A small image classifier, trained from scratch: trained on Sentinel-2 satellite tiles (TerraMesh).
Rows from block 3 of a small image classifier, named by matrix and row number. Rows with one number belong to one neuron. Each number is 500 + 25 x the weight over its row's rms, rounded and kept within 0 to 999. All counts start at 0. Numbers have three digits each.
After each neuron's rows are labels from the 100 images, of 14976, where the neuron reaches its highest value: "patch colour" is the nearest of a few named colours to the mean colour under the peak. Only what is clearly more common there than usual is listed. The data: Sentinel-2 satellite tiles (TerraMesh).
# fc1: MLP up (model.blocks.3.mlp.fc1.weight, 1024x256), inputs 86-128
# fc2: MLP down (model.blocks.3.mlp.fc2.weight, 256x1024, transposed), outputs 86-128

fc1.409:500563536517500500500529495550500441456455494500500500500500509500465489500500500503500500523500500543500485547453479500500500492
fc2.409:532500518504548500480500510533500500484500552481500500496500454474500478500548500475500576454562500500510490500500500500507499496
patch colour: pink

fc1.444:500500500500500505460513500513501515445519493489500528500500500450479527500500500500442474524525456500494500443527561519501501490
fc2.444:500500500500564500591504501500500475500500562500500526500500500532500488476515500500500500470500519500500500452456550500500500431
patch colour: brown

fc1.362:500500500500500500500510500522449500500481500500500496450500500504500500500500500500500447472511557500525500502500500491471500500
fc2.362:508500521500500500500480500520500552497413558500506478540500482500518500496497469519479500545500500465500500489500500500556403436
patch colour: brown

fc1.424:500500500500500480543466500448525500500540545500566500544500500500500500537531500453559485500448500500500500500500500451512500534
fc2.424:477513493460500498441531500510500500492489466500500500476553554500500563506500464430500500513500500484500528500544500500500500500
patch colour: grey

fc1.453:500516513500500463495511500474500460500462529549537500534428554486500500542548500510486500500504527516477514500585500500500500500
fc2.453:500500500500500500500558533500487466500500464512500500490436500500500500488458500502500500500541544500500486462500494468522500545
patch colour: pink

fc1.271:500521500500512500500547509500500500500510456486500505481582465500527500476500470500485500560500500518500500500469500500544496499
fc2.271:484492495500500462508527500500500516500500565472514489500476500490479500500500492500482472473500461500466500497500500500486561501
patch colour: white

fc1.619:500487500502470499453500500500555500500579500521505533500500454487500540500518500523413500500500497585500486500500500500500518500
fc2.619:500500538500541522545435500500500500500478500433500500495500500537500461500472455500577506433500453500531451531558489500465505500
patch colour: brown

fc1.130:500500470485546464545450500500500500537500476533533500500489500500456480434466472504492548478500500500500471511539461500490500500
fc2.130:502516500474500469500500527473496500500500480500496500502500511556500543500500550490513406523462500521455500433500538500501500471
patch colour: grey

fc1.542:475500509528500465520500500500500491525500500456475500500500500547496500478500500482506473500500464476500543500500497478500500487
fc2.542:500500500488534516500500490500510558515500500482500500500500507500478514500462500428531500500500500500469500500500500500506500500
patch colour: pink

fc1.138:500500500500500500500521500497500538537505500500473500500480500500500526500500500500500460500514500598500500500536500500565500507
fc2.138:500500500520500535500557500500500500456500459500500471500500560500500499457465500500500511437487500473501500500500500500546536500
patch colour: brown

fc1.328:500500467500500500500505500453500500500500523498501500500500500500500479500543500500500474500500553500500516500470473545476480566
fc2.328:554500489500502500500500500500447500484449500500500500493500542500500545460558503500500440517590500500499500500500551508500572506
patch colour: pink

fc1.345:549528525474500500500500500500500521521492483531500500506500469500500500541521391500480536491522472500460500500500500474500550483
fc2.345:471526500402500479503500500500472529499500500519492500531500515500465500514500524546446500500500500500500510542500498546490544489
patch colour: brown

fc1.347:463464500500500512544500538500500500456498500500500500500437500500522543551471528476500503494500454520567473461492500542524500500
fc2.347:500476500444483504564500496500470500500515473500500500459500516592500500474475473421500516500523500549500500473476500530500553512
patch colour: pink

fc1.729:500500500445561476500500500500500436476511498500500515523497500500502500548491500500507500500546455500500466503500500500500500476
fc2.729:486477487483480500524500500506506557500500500464500479487482500488500500500500503518474500495536543513500500520481500500500500469
patch colour: orange

fc1.60:500500521500500536495475500500508500514500500534496472522472515540545543427418509500480500534500537489486505468497500432500500500
fc2.60:516500500500456482500560500500499500500500464500500500500554474496500500500500528500500576500445515500500500420502500513500500500
patch colour: white

fc1.364:500500479500500493535466512514487500518500531564533500489500500500500510500500505513500552458464500495500481560500449517500500500
fc2.364:500500500500500500500500561499500500500513478500509428500464500500500565531500537500500500514500500476500500480500500500497500504
patch colour: pink

fc1.167:472472500500500500467500464497500500500500489500494500495463498477560530500500500482500516478500448500500490448537540500500526461
fc2.167:500500500495488500582500500534507500564549500493500492556500500500434521500412534500500468508500500500500500467468485500533500500
patch colour: pink

fc1.705:484549500500511480500519500500537500538494521500517500500499500474472500496485480534498511495500534553473524500500497528526500476
fc2.705:498500528529500445500487500495486500500514488500478499462528466500561480500486474462500444501468500500465487526500484484543481501
patch colour: brown

fc1.478:508500580500500457545500500500500500500500500500500499480523477500488500500476459500565552500500500500449500500520478500500500500
fc2.478:500492500500500461500512500500500500500500500500500500445476500500500500500493500500513508500470500527506500549500573500500500563
patch colour: black

fc1.191:454500500497500500500485518500503500453535508477500540500500500500526516500500500500487538500500517494500500500500500516500500500
fc2.191:530500500500500500492534500519567516516500500477529506482513438500500507489500476512500500500487500500500497500482497494500516480
patch colour: black

fc1.636:500500500457515500556500499540481457500538500500500500500500543543500500477500500500535500511500500520500500500489500500517510472
fc2.636:489485500500516500588490546500500500500500500500462513486522467492453500519570485500500500500482553500524500475483500500520500500
patch colour: pink

fc1.19:500489459500500500566527504497518474539477500545500433580459523500500520504537490541540500500468414517512500499500449551488480500
fc2.19:495500497520485500500500500531500500486500497513461500500500488500500500500500456500475516550500500500536500500503500466538500500
patch colour: black

fc1.293:485500488500500500443500501500500506500499519500500500500500511500489500500451500498500529500500500500500500500485500500545500500
fc2.293:471500521522500500500520547572471485500500500498489500502500500555463500500500533500541500500531500500460531547500529500500538504
patch colour: pink

fc1.442:500488500438500500500500527500544500500551427500500500500500500500475516439500542500500476500466500500514500500500473500500500498
fc2.442:500481500506500500500499525505464506553452500500500487500500493538528486500518513500531500513489500451500482500472509525434509500
patch colour: grey

fc1.86:518450517513500500457496504489457460531500500523512500535500529500500500510500512500500539503500502500506500445543509505500500500
fc2.86:500500500500500479499520533500500500505477446500500500448536500517500500500494474503523500557538528535500535500469500518500500496
patch colour: orange

fc1.338:463500500500558500573484500518518489528512486493508500509500500500500542500493432480479500474490500515500464500500468500500500540
fc2.338:463471500500533500500496500517533475500552500553500522468500500525505500513487500483500500519500480500500467500500500500500513464
patch colour: pink

fc1.188:488504500496491500500500495500462500464500500500514502500500489463518516500500500500500524500506554490470482500500519477519512518
fc2.188:501536500481503500500535500500500500466488500500484483487477461473529500471472483470539481508500469500449525520443500492500477546
patch colour: brown

fc1.404:500500500414500500500500506476500500500472500500500464473509500482589489500501561500496509500500500429530500500500500518500523500
fc2.404:468500500517493473565516526531467536500500500505478500526512530430500522501500500497500530529480477500543512527500500480501473536
patch colour: brown

fc1.467:500500502534464500521500487471487566500500505525476498559500500496550485500510500547543465500500500416459500479446479539510437513
fc2.467:466510500488500500457452480489500495500527507505521539535500524506500500500500500500478477500529500500500535492447513500484500526
patch colour: black

fc1.41:519500500500500489500523521500478532500500500559465471500500500500484573507500455530500500500481500501500480500500500499534491500
fc2.41:483479500500501523500500539444500500500437500461432501568500477500540500500502541500500500519532500500500500438500538471542500500
patch colour: brown

fc1.544:500500517488436499500500439546458455519527533500494500530468537500511500533475457500503462528522469520500480534532478500500500485
fc2.544:500500500500500500500409548503500500442500500500456500500448500500500500553500519486500500500500500526500500492500500500451500491
patch colour: brown

fc1.379:450496500479500500490500510500508463509500484500524535500428469517500500479500497449418500555500500453500526500539481500463463500
fc2.379:500498421514500477500489459500496528515500500487528564500481500500469522500500485481524501500559494485453468500543524500458500500
patch colour: grey

fc1.199:500500502459496500500538434522486486507500500538534538500500507500498538525500500428447500500500500500500481500500500500500515529
fc2.199:486505500500514500500485563415500478467500508500500507500496467500500450466500520500500489500450514540500500500450500444500511480
patch colour: orange

fc1.395:500490500500463501485500500512500500500500500534432500500500458500536500500505500532558506500454516497500478483482487476500508500
fc2.395:515521567500500465500500484507500464508500460486580500500496554517487536500500500480500500502564513472500500488447500500500493500
patch colour: pink

fc1.587:481500500500500500500500458431500436500500549500500500500459551529500534555500500483500532500500507473500565542500474500500492500
fc2.587:500500500500500500540500441500508495539500500493466500500500494543464500474500500500500500500492479566518500555500500493507500565
patch colour: orange

fc1.367:539500532500524537446500500489500493500527529500485480500500500500500500469484500525515516504476483447500500455499497454464559500
fc2.367:500463500454534500456495518513518458535500500427466529522500459500500528455500500500500468500500500500500500500508500500475523488
patch colour: grey

fc1.233:484510466551534539486500485551544499542500502500500500503514500470573500500500564526498500500509484532500500455428500465488500500
fc2.233:500500500500500500482445489487474500501496500500500508500495500472433485475457500498450517454500500478500464500500519487500534500
patch colour: pink

fc1.586:502486500500518500466500529500500500479536513500500497550500480478500500486500519563500587500532500500500500500509500500500494424
fc2.586:484500500464500500537484500500500500447472500485516446500500533500500500516500514500500500583500500550500423455501449500499500500
patch colour: white

fc1.265:485500534436480500500500499500500477506504500500500500500472457500500500500505500500454542486500500443446456513475500484493573475
fc2.265:500500557482500500500500535500506500463582536500512500500500500500506524535533488500500500456500500540500500500500526521561469500
patch colour: grey

fc1.573:500500500481556500500500500535500500471500500500500500563500479500500445500509500500500500500499500465500500500500500535500485500
fc2.573:500500500500500500500500518533500500440524500487454500511500527541500500511469542500500500500500517500500587500550500500500500570
patch colour: pink

fc1.661:500516519497500500522500500500500461428536500500500500500500531500517467500555519503500500433500500500448504469500500500522431463
fc2.661:413481500500500500549500542500499579517470500543500500500525508500477455533500500500466500483500500500500535501500490534471542500
patch colour: brown

fc1.186:500500500500521446500500519538453506483500514500490500500558500500470501442438500500500500457470490433490500500500523471500500500
fc2.186:500500500500500500500500500500505500482500500500500500500500500500500500500500500500500461500500500500500500559500405500406550541
patch colour: white

fc1.55:500532500500500504523478508528500493454523479500500495428561505500535509500473500500500500448528500491500522500462500500500473467
fc2.55:476516475475500500541500500500491500496500517575502500499500412471511478519500507507483413500506500512493500492491500453476503500
patch colour: brown

fc1.681:472549453500463439500500546500500500457500500435514484500461500500500535500538500480483500545500492444479480500500500500500527500
fc2.681:474496510500500454500487455488500488473544477500440500500487500539500489500500500500500521483590469520500538471467529495500518500
patch colour: white

fc1.217:500467500523496500500500500500500480522500536492500500586500584500500493481500447547500500500500500500500500497494501498500500529
fc2.217:500539530442452517565500471500500500515500500481467500514497500500533512500500568500495513500491497500514516500500484473500481500
patch colour: pink; white

fc1.249:482500500553541438500506500528500500500500500500500453500495500500548500500500500500500500514477500511500500500487540465500504500
fc2.249:426517500500474500501546500500500500500500500520535521500500577500503492500500413500500482486500500514438500487500500480507500500
patch colour: pink

fc1.226:500500500500500474500500539460500531455500500496500500500500483472500500500500493429500500465514500498445511500558500527500500546
fc2.226:500500500484492481500490537564500507487500491482500500500500497500500500447467500500500520500500495467500500500500514500465460500
patch colour: black

fc1.42:500500464463500500467524500465500500500500468500500480447487559500464500500500500487575453500500500550500524500583459500500542500
fc2.42:500500517575486500500500513500530500500468500515500513540516532500530500462500500500497408450500500500500526468500499500500540500
patch colour: grey

fc1.634:492507437500486500500523500500500500560500468500469500465500500500454507492500450529462500516522500500500500505510472500465500459
fc2.634:500451522500500500500500514500500511500500500446500530472500500500574449510488500527500546500500517500500500500500511559533500470
patch colour: black

fc1.234:429479475499500471500500526523500458461540489437448477460500518542552500479500522500488534500500500496500500433500503500500500500
fc2.234:471500500477479500533536458500525543519500522488480500548500500538500513491544552500500500500500525515500510509500527500532500500
patch colour: pink

fc1.693:500500500500500500460500516484483500500527500500500500550540543540460505484491500482500551507467516509461500445500500488443500500
fc2.693:557500485516472506490511461500507500509449525500500500500500443535501500470500505537500486514503452505477470500500507493525492533
patch colour: grey

fc1.128:500500500516466500500500510477508481504511473500484492500500514557546494500513447561500500500527500502522500465585508500493500500
fc2.128:500500500500507487519500500501500519500500500500558500471483481500500500500535500500462500477514500492495500500474545500500579520
patch colour: black

fc1.520:500490461442500473532500500529500510500515500530500536467486494510520500477535488500500521500500526500500500500500518501539475476
fc2.520:500500500490559500503500500500500463538468500500453500530481500520503547500475500500471500531502500500500500500500462530500497541
patch colour: pink

fc1.754:512498470530500584500474500500500515476528500495500500450470477494495526500500500504499509500500512500496537500500500500500549500
fc2.754:483522553500498476504510500529500507437500500477500500503484482502500500530500500500500544461500500500555500500500500500538523509
patch colour: pink

fc1.741:500547503500526500547518523500500500500500500500500500500580500526500500500500500456479500532500545500500500473500551500487500500
fc2.741:500500500500462500500500487500462500439500500500500492497460500500500500503500500500451487500500500500461533500500500500506500500
patch colour: pink

fc1.98:466500500492500500526500500500473500500500500564500500455438521500500500500532500500500500500500500530500471524500500459500500495
fc2.98:519500500544500500500500500500500527500499500500500500500510480500500466498500500463474500460500500500500500500470500500440500500
patch colour: white

fc1.532:500500500500500518500500500444502500484500500521525472501500514500509500500500487458470460484500586535500569500500499500500500500
fc2.532:500508524520500515500500500500472509484500547457500531576476500500478500500493505493485500520521500474500484484535500500522500500
patch colour: pink

fc1.400:500500500490500500500500493500459500459500500470500500500500531500514547562500523493500500544533411500500493500500521500500530500
fc2.400:500468538470500500500438484500500500489500473478500431500500464500500421464418538500500550500563549500500500500500500500568475500
patch colour: brown

fc1.73:480478523506523497500488500500500505518544491500500454500500529455471488500500509546524500488465500509514473478560467500500500490
fc2.73:525476500525522500513500484500444500441500500463500520553500446500492500479500500500525493492495555439482514523500500517500540500
patch colour: brown

fc1.449:449533455487480464507500500500500499534503500500533472500500500500500500529553444500500546500502473504459500500513500500500500500
fc2.449:502500500507500500530500503488491494419467515499472485474500485500544583500479500499471511500479530500500509483502503509510500513
patch colour: white; pink

fc1.333:407510445500468523500538487541500485540453450505500499501433556520500486486500500531423503533468500476556500500460500490520531500
fc2.333:500479511500491512442437546500500501500472500500500500500500500500500500556452500494500500471500466500540466543502500536500497500
patch colour: orange

fc1.202:500500505500500500518500573500501460500500547502500500473465512546500543500453533497453500500500502497545500534500500500500500500
fc2.202:550531500500502491581500500500500557500500500507500500500500500500425500500500500465500524505500500500500500500466480488500526500
patch colour: pink

fc1.420:507471453544500470500500501503500497457491500500449522500484500500500500538469511504491486500500528500500500500515437456491500502
fc2.420:500500500500500500500500500490492500500500531529474500450500468500500500482513500520473530500456517500500500500435482500545513500
patch colour: grey

fc1.381:496500500500500457493450500500591520502500500500557500500511517456561500500538500500500500478499500486500493482493500500500489499
fc2.381:538500508504500499514542531500483474500533498447500483500500500500500534492532500515500492500500576473511471554500501500531450500
patch colour: pink

fc1.59:496500524491500548500500500489422500500473500478528532537500500518500500483515550500532511446500500525409470451500528495477500477
fc2.59:536500474464521500500500500500500500500416500558493465520500500500464469500500503500519500551509548500506558480435500500462500500
patch colour: grey

fc1.178:500456500524500541500500523500536467562447500495500500491493438475554476513500591500518500450476500520457500500500535498535478527
fc2.178:500500485468500484537515518497512500543500500493549500500544523497475538506461500442500482584500525500459500500500509517548500478
patch colour: pink

fc1.411:500500503455500468452500504456459516500500488504566524492500500549466500500500454481555500500490500500549494524476500500437526500
fc2.411:529533500500500501551500458455519519486487500485487500500515500500539500455476500500500515535470500545517448448475500500535500500
patch colour: pink

fc1.767:527500516500500500500525500500458500562500500470500500528500500434457497493484500500516500529457537520500500491487500500552500500
fc2.767:500504500500500491533490541517500500500474500500528468500500465500500500447493500447509532500500511519494467500500450500530500543
patch colour: brown

fc1.377:497500472500500500500500537500556500500473500464500500500500496500500500520500593500500500500459500500500500500500500447500500500
fc2.377:496500500500500500496511476500500500500528500500500500500537500497445500461482500505533500500500503500500500462500500500465500500
patch colour: pink

fc1.670:500500521500474498453500500539470497500441559500500500519500472535522467495500500500539535521500452544534475462542500472500500468
fc2.670:499500513444500528471456527561500470550574522500491496452500427500474505462504480491500488470512533500500462518500500500500470500
patch colour: brown

fc1.97:500528500483500500487500518500515500500526500500515535478427527500500500465511488498500500469500450500544500521500500445500489500
fc2.97:500531555547500556500500512567497500500479538459500500500500450500500543544558461500500453538500482511500531481500474500500500511
patch colour: pink

fc1.27:500539500500500500545468534451548450500500465500500497455500511471500451500500472541500500500500500500500544461434500500451500452
fc2.27:536500529500496479468551471517500500538417500559486539449500469500500500465500500500482500532500445500500500500500478528532500500
patch colour: black