A small image classifier, trained from scratch: batches of 128.
Rows from block 4 of a small image classifier, named by matrix and row number. Rows with one number belong to one neuron. Each number is 128 + 24 x the weight over its row's rms, rounded and kept within 0 to 255. All counts start at 0.
Before each neuron's rows are labels from the 100 images, of 14976, where the neuron reaches its highest value: "strongest on" is what is common among them. Only what is clearly more common there than usual is listed. The data: Sentinel-2 satellite tiles (TerraMesh). In brackets: how many of the 100, against the usual share in percent.
# fc1: MLP up (model.blocks.4.mlp.fc1.weight, 1024x256), inputs 128-255
# fc2: MLP down (model.blocks.4.mlp.fc2.weight, 256x1024, transposed), outputs 128-255

strongest on: snow or ice (76 vs 20.6); main land cover: snow or ice (49 vs 14.6)
fc1.641 [153 168 128 120 149 106 128 128  67 128  78 128 111 127 128 128  72 128 159 122 128 128 153 128 128 128 128 116 128 130 128  72 128 128 128 128 101 128 136 128 128 128 124 150 122 145 128 164 160 116 128 127 128 171 128 137 128 108 138 144 128 128 128 103 150 128  72  85 128 128  95 149 128 185 183 128 105 164 128 125 199 141 166 128 103 128  80 156 147 131 116 128 128 124 128 128 128  72 128 193 128 155 128 143 103 128 111 128 128 132 128 167 128 132 114 128 128 128 128 128 123 131 124  90 128  71 129  74]
fc2.641 [135 167 173 142 110 136 175 128 128 128 128 154 174 160 128 124  75 128 128 128 147 108  91 175 128 128  97 128 128 144  74 192 128 146 135 116 128 128 128  82 128 128  85 128 107 164 128 128 128 140 124  88 115  97 128 128 128  94 145 128 128 172 114 142 128 132 136 125 128 128 178  79 128 156 128  95  74  72 128  79 143 172 134 128 128 119 128 128 128 138 128 128 128 128 128 115  82 127 128 180 128 128 137  93  80 145  96 104 128 199 128  96 128 128 125 146 128 128  99 128  94 179 133 149  82 128 117 109]

strongest on: main land cover: crops (44 vs 20.2)
fc1.132 [128 115  99 128 159 141 194 128  59 143 128  72 128  87 121 128 163 128 144 126 128  84 128 112 114 128 128 102  90 167 128 128 113 128 138 128 128  88 128 128 128 126 128 110 155 128 128 103 215 149 128 164 128  97  98 128 128 128 156 217  73 127 128 128 177 128 137 109 128 128 128 128  93 144 162 123 106 146 128 125 128 128 163 102  94 162  82 116 128 128 114 128 128 160  89 154 128 128  96 114 110 133 128 167 128 128 156 128 141 175  73 141 128 128 128 128 128 109 128  96 128  81  93 128 130 128 129 128]
fc2.132 [ 83 128 133 128  88 128 128 156 114 128 151 139 111 128 127 112 135 112 143 128 110 128 128 128 129 106 100 161 129 174 128  70 132 172 122  86 128 112 156 129 150 128 142 128 100 128 138 151 128 128 130 128 163 139 128 142 112 110 128 123 136 128 128 128 152 104 128 128 128  91 108 174 128  27 128 128 128 128 128  97 128 192 130 182 157 128  59 132 128 142 128 121 126 141 128 128 148 125 128 164 128 128 128 128 128 128 166 162 186 128  93 145 155 128 128 161 128 128  94 177 128 163 121 147 126 117 134 122]

strongest on: water (66 vs 40.5)
fc1.611 [128 128 154 128 128 128  81 128 160 128 128 128 149 172 128 150 128 128 128 149 128 121 128 128 144 128 128  97 128 128 128 128  89 128 128 128 153  93  68 128 109 164 128 172 128 128 128 213 128 128 128 128 128 128 189  92 128 128 164  78 128 128 128 128 116 128 128 128 128  87 128 128 128 128 155 159 169 136 184 128 128 128 128 183 128 128 128  85 128  62 128 128 128 128 128 128 164 128 128 148 128  82 128 128 128 153 128 128 128 156 128 123 128 128 159 182 128 154  78 128 160 128 128 128 152 128 128 128]
fc2.611 [128 140 128 128 128 136  70  94 128 128 128 147 128 128 128 128 163 128 128  87 128 128 128 128 128 128 128 128 128 122 128 128 180  75 128 121 133 128 128 128 128 161 127 128 128 128 103 128 128 128 153  90  85 172 128 128 128 177 128 171 128 128 128 128 114 128 128 128 128 152  96 156 128 128 128 180 128 167 128 128  72 134 128 159 128 128 128 128 128 102 116 128 167 117 128 109 128 128 177 128 128 128 128 157 128 119  86 128 128 195  76  63  91 128  83 128 128 128 170 128 128 128  91 149 182 171  85 128]

strongest on: snow or ice (72 vs 20.6); main land cover: snow or ice (71 vs 14.6)
fc1.87 [128 128  78 128 170  86  91  79 128 128 128 128 164  66 128 102 154 128 128 129 140 128 132 108 161 128 128 132 128 128 128 103 179  34 156 128 128 128 141 128 128  88 128 153 138 128 177 128 134 128 128 128 171 147 128 128 114 151  91 138 128 121 157 120 112  98 128 128 114 128 128 128 128 128 128 128 174 128 128 128 129 128 108 128 128 128  73 128 128 128 111 128 171 128 147  88 146 102 128 128 172 128 128 137 128 128 163  96 128 128 128 128 128  65 128 128 170 128 128 128 128 128 128 154 128 128  66  75]
fc2.87 [128 125 123 182 128 159 143 128 102 128 128 128  41 128 127 128 131  89 128  97 128 128 128 151 128 128 163 128 128 128 128 128 178 128  60 124 128 128 151 128 128 128 128 128 128  59 128 128 128 128 169 128 163 128 128 128 140 115 128 128 128 113 128 155  80 159 107 128 128 130 106 150 128 174 128 128 107 128 128 128 167 128 118 128 184 128 188 128 128 106 128 126 128 128 171 128 128 128 128 167 128 128 170 128 128 128  97  75 128 128 186 176 128 163  95 128  93 128 128  98 143 128 128  99 104 116 128 128]

strongest on: snow or ice (44 vs 20.6); main land cover: snow or ice (36 vs 14.6)
fc1.112 [123 128 128  91 137 127 143 128 104 128 128 120 128 128 134 123 128 128 185 128 128 128 112 168 128 201 128  65 114 164 159  81 128  84 174 128  94  98 156 153 128 111 110 113  87 128 128 128 121 128 107 128 128 119 128 177 128 128  84 128 128 113 128 128 160 128 124 107 140 128 167 128 126 128 128 128 128  62 128 146  85 128 114 172 149 149 124 128 128 106 178 108 128 128 128  11  71 107 128 128 128  87 148 177 128 132 107 155 107 128 112 128 102 128 128 163 128 128 128 128 130 146 128 208 128  96 145 128]
fc2.112 [128 127 128 101 128 128 128 100 128 110 118 121 128 178 128  72 193 141  94 128 145  90 128 101 128 154 128 168 164 128 138 128 128 143 176  61 128 115 128 111 185 128 104 187 157 128 128 128 128 128 128 111 108 128 158 128 128  92 128  97 102  90 128 159 104 128 128 128 136 161 137 118 154 110 128 123 128 159 137 164 108  93 128 128 180 128 128 128 179 128 155 147 128  93 156 109 133 128 159 105  96 128 128 128 128 128 151 128 128 128 128  85 128 128 154 128 182 128 106 176 106 195 121 153 153  72  79 128]

strongest on: snow or ice (44 vs 20.6)
fc1.32 [128 107 128 128 110 128 164 150 128  60  77 128 128 151 143 128 205 128 128 199 128 128 107 128 161  96 151 128 128 128  84 128  98 138 123 170 128 154 128 128 128 156 128 128 128 128 128  89 122 128 128 128 102 146 128 128 141 128 128 128 128  77 128 128 128 128 128 128 128 128 128 128 128 128 128 128 149 223 128 114 128  90 128 113 128 122 128 128 128  71 128 128 128 128 101  87 128 128 144 103 128 128 128 128 128  52 145 155  66  93 140 148 128 128 128 128 195 153 128 155 128  76 128  91 164  90  50  56]
fc2.32 [165 128 128 128 138 128 221 128 128 128 128 128 128 128 128 107 128 128 128 139 128 149 141 128 128  56 138 191  94 128 128 128  91 123 172 128 128 128 162  72 128 128 128 128 128 128 168 128 182 128 128 128 128 128 101 128 107  77 128 128 152 128 128 128 128 123 128 146 128 128  91  98 128 128 128 128 128 128 159 128 128 128 170 128  87 128 128 128  97 128 126  87  64 147 100  87 124 128 100 128 128 128 134  64 128 149 128 128 128 173 128 128 128  86 128 128 128 128 128  84 128 128 128 128 128 190 128 136]

strongest on: main land cover: trees (48 vs 19.6)
fc1.30 [171  84 128 128 128 162  75  80 128 128  95 128 128 128 136 137 128 128 128 203 172 128 197 130 128 128 146 128  98 128 178 128 155 128 169 128 128 128 128 128 128 128 128 130 106 128 128  81 128 128 128 140 128  46 128  70 128 142 128 128 158 128 128 128 128  93 128 128 128 145 128 161 128 164 128 128 128 128 128 186  70 128 128 128  40 128  79 137 128 174 224 128 128 132 135 158  90 128 128 128 128 128 128 128 111 146 128 128 128 128 128 128 171 128 128 128 128 128 128 128 128 128 128 120 120 128 128  89]
fc2.30 [128 128 128 121 127 128 104 128  91 128 132  72 151 128 128 128  94 128 128 169 177 128  84 111 128 150 128 128 102 172 128 128 132 126 147 128 167  73 100 128 128 128 128 113 128 128 128 148 190 128  65 128 128 112 151 141 128 149 128 125  94 161 128 128  86 156 128 128 128 128 128 119 193 128 128 128 128  77 144 128 128 128 128 128 128 143  63 177 128  85  99 183 128 128 128 145 150 128 175 128 128  82 118 172 144 126 128 128 147 158 127 128 183 179 128 128  81 128  52 128 112  90 132 150 128 114 128 159]

strongest on: main land cover: crops (45 vs 20.2)
fc1.182 [ 53 128 128 128 128 105  94  62 215 128 128  72 128 128 136 128 128 104 142 128 128 128 128 128 180 128 128 128 128 128 128 128 199 150 173 128 128 128 128 128  84 119 128 128 128 128  27 128  85 128 128 128 128  86 128  81 124 140 210  79 128 128 198 143 152 128 121 134 128  87 188 128 128 128 165 128 128 128 128 128 128 128 106 128 128 202  97 128 128 149 111 128 184 128 159 128 159 128 128 128 128 128 128 128 128 128 128 128 128 124 180 128 135 128 128 130 128 211 128 128 128 128 128 128 128 137 128 128]
fc2.182 [147 128 128 128 128 171 174 133 128 128 142 128 128 128 160 166 128 128 128 209 128  66 128 128 128 110 128 145 128 128 175 128 128  63 119 128 128 128 128 128  85 128 128 154 128 129 128 196  98 128 128 128  85 128 128 157 128 128 128 128  89 164 128 128 128 224 128 121 128 128  80 128 128 128 128 128 128 116 117 193 128 128  88 128 128 107 128 114 128 128 128 128 128 104 128 128 129  95 128 128 128 185 128 128  68 128 128 128 128 128 128 128 128 128 136 128 128 128  81  46 128 128 128 128 128  87 128 122]

strongest on: snow or ice (89 vs 20.6); main land cover: snow or ice (86 vs 14.6)
fc1.553 [128 128 105 128 128 172 139 128 128 103  76  82 128  78 171 128  89 128 128 169 128 128 107  92 128  88 128 128 128 153 128 123 110 101  85 128  79 128 128 135 128  73 128 125 147 128  94 128  64 128 194 189 105 128 128 128 183 128 128 128 128 159 128 143 158 128 128 143 120 128 128 163 157 138 118 128 136 128 128 128 114 128 127 138 130 128 162  93  80  90 128 104 125 128 162 110  83 128 128 113 128 137 128 164 128 134 151 128  75  92 128 151 156 146 128 154  95 165 134 105 143 128 128  94 128 128 143 128]
fc2.553 [128 109 105  96 154 190 136 128 112 128 109 128 128  60 128  93 186 102 124 128  98 128 130  97 120 128 136 128 165 160 128 129 157 128 125 129 128 128 113  94 128 128 128 141 185 128 106 142 128 146  78 127 128 107  78 128 128 128 131  75 169 128 161  79 128 129 101 128 106 128 161 113 128  92 132 128 185 128 173 154 105 128 168 128 128 150 114 111 104 128 143 128 128 139  80 129 150 128 104 128 128 156 128 156  94 128 128 128 156 128 108 128 128  99 144 157 123 128  89 152 128 128 158 177 128 128 128 124]

strongest on: main land cover: crops (44 vs 20.2)
fc1.764 [128 128 139  72  96 128 128 128 128 128 128 128 128 148 128 128 128 128 128 222 128 128 128  98 128 128 128 128 128 128 128 128 128 128 128  75 149 128  98 128 164 128 128 128 183 128 128 128 127  99  94 101 128 128 128 128 128 128 157 128 170 128 128 128 128 128 128 128 128 128 128 128 128 162 128 128 128 128 128 128 128 113 173 128 128 123 145 128 198 128 128 128 128 128 128 128  86 128 128 124 181 157 164 128 128 128 105 110  68 128 101 145  97 128 128 217  55 178 128 128 128  88 128 181 128 128 147 128]
fc2.764 [128 128 128 160 103 117 128  97 128 153 117 123 128 131 128 128  89 128 128 128 229 128 128 128 128 128 128 128 128 128 128 128 128 128 128 119 128 128 128 193 128 128 128 127  79 128 128 128 128 128 128  99 154 128 128 192 128 128 128 128  93 128 128 128 146 128 128 128 128 128 127  82 128 128 128  72 124 128 128 132 132  78 128 150  84 150  95 128 128 128 128 111 128 111  19 128 128 128 128 128 164 128  67 128 179  82 156 128 128 128 128 116 128 128 128 121 200 128 128 134 123 128  86 128 113 128 128 166]

strongest on: water (75 vs 40.5); main land cover: water (41 vs 11.2); flooded vegetation (35 vs 10.2)
fc1.401 [128 156 161 158 128 163 139 128 128 128  96 128 148  84 144 186 128 128 133 128 166 128 128 128 128 157  86 128  63 133 119 120 128 122 128 118  93 128 162 153 128 128 128 180 128 128 107 111 111 209 128 128 107 112 128  93 128 101 128 103 114 152 183 128 128 133  79 101 128 155 128 152 128 130 128 128  95 128 136 107 128 110  91  93 128 127 128 152 128 138 141 188 103 128 127 128 113  42 104 102 128 128 120 105 128  95 128 104 128 128 128  80 128  60 128 118 151 147 128 186  95 167 162 128 128 128 128  84]
fc2.401 [203 128  83 118 128 128 145 133 128 128 146 177 164 128 128 128 105 128 109  94 128 128 152  81 128 164 132 134  72 140 108 132 128 113 128 130 128 140 128 128 128  78 160  96 128 128 128 116 128 128 128 128  73 160  68 128 128 152 117 158 123 169 128 142 101 128 154 158 101 130 128 128 142 128  97 128 128 168 158 128 113 103 128 100 128 128 128 104 161 139 118  70 128  80 104 128 131 155 128  99 128 128 160 128 132 128 191 147  91 128 166 114 146 174 117 103 128 128 145 112  96 128 128 138 128 117 144 128]

strongest on: main land cover: trees (41 vs 19.6)
fc1.73 [125 120 128 158 154 128 128  88  99 128 128 128 128 149 136 128 156  89 128 132 128 105 135 174  94 128 171  85 128 138 128 128  85  59 128 128 128 179 106  99 128 128 152 128 128 131 128 154 128 143 128 128 158  86 128 128  39 128 128 128 128  48 117 151 136 110 128 128 128 150 128  90 128 128 128 103  48  99 105 165 128 128 140 121 128 128  94 128 128 128 128 117 128 128 144 128 176 128 128 202 128 128 128 128 128 163 179 141 168 128  96 128 128 101 128 131 161 128 128 128 128 177  88  78 128 128 158 128]
fc2.73 [128 128 157  92 155 168 142 128 128 134 105 133 128 128 128  33 128 210 115  96 141 128 128 117 140  72 128 117 128 118 128 124 128 187 128  76 128 132  96 113 128 128 128 128 154 128 182 128 128 128 137 151 104 128 128 128 128 128 128 135 174 128 111 128 110 106 128 128  90 128 163 128 138 128 128 151 128 128 128  80 128 160 128 108 128 128 148 111 128 128 128 128  79 128  89 128 128 128 181 144 128 131 128 128 113 128 198 149 128 163 128  93 128  82 137 128 128 128 128 128 159 128 124 162 137 128 154 128]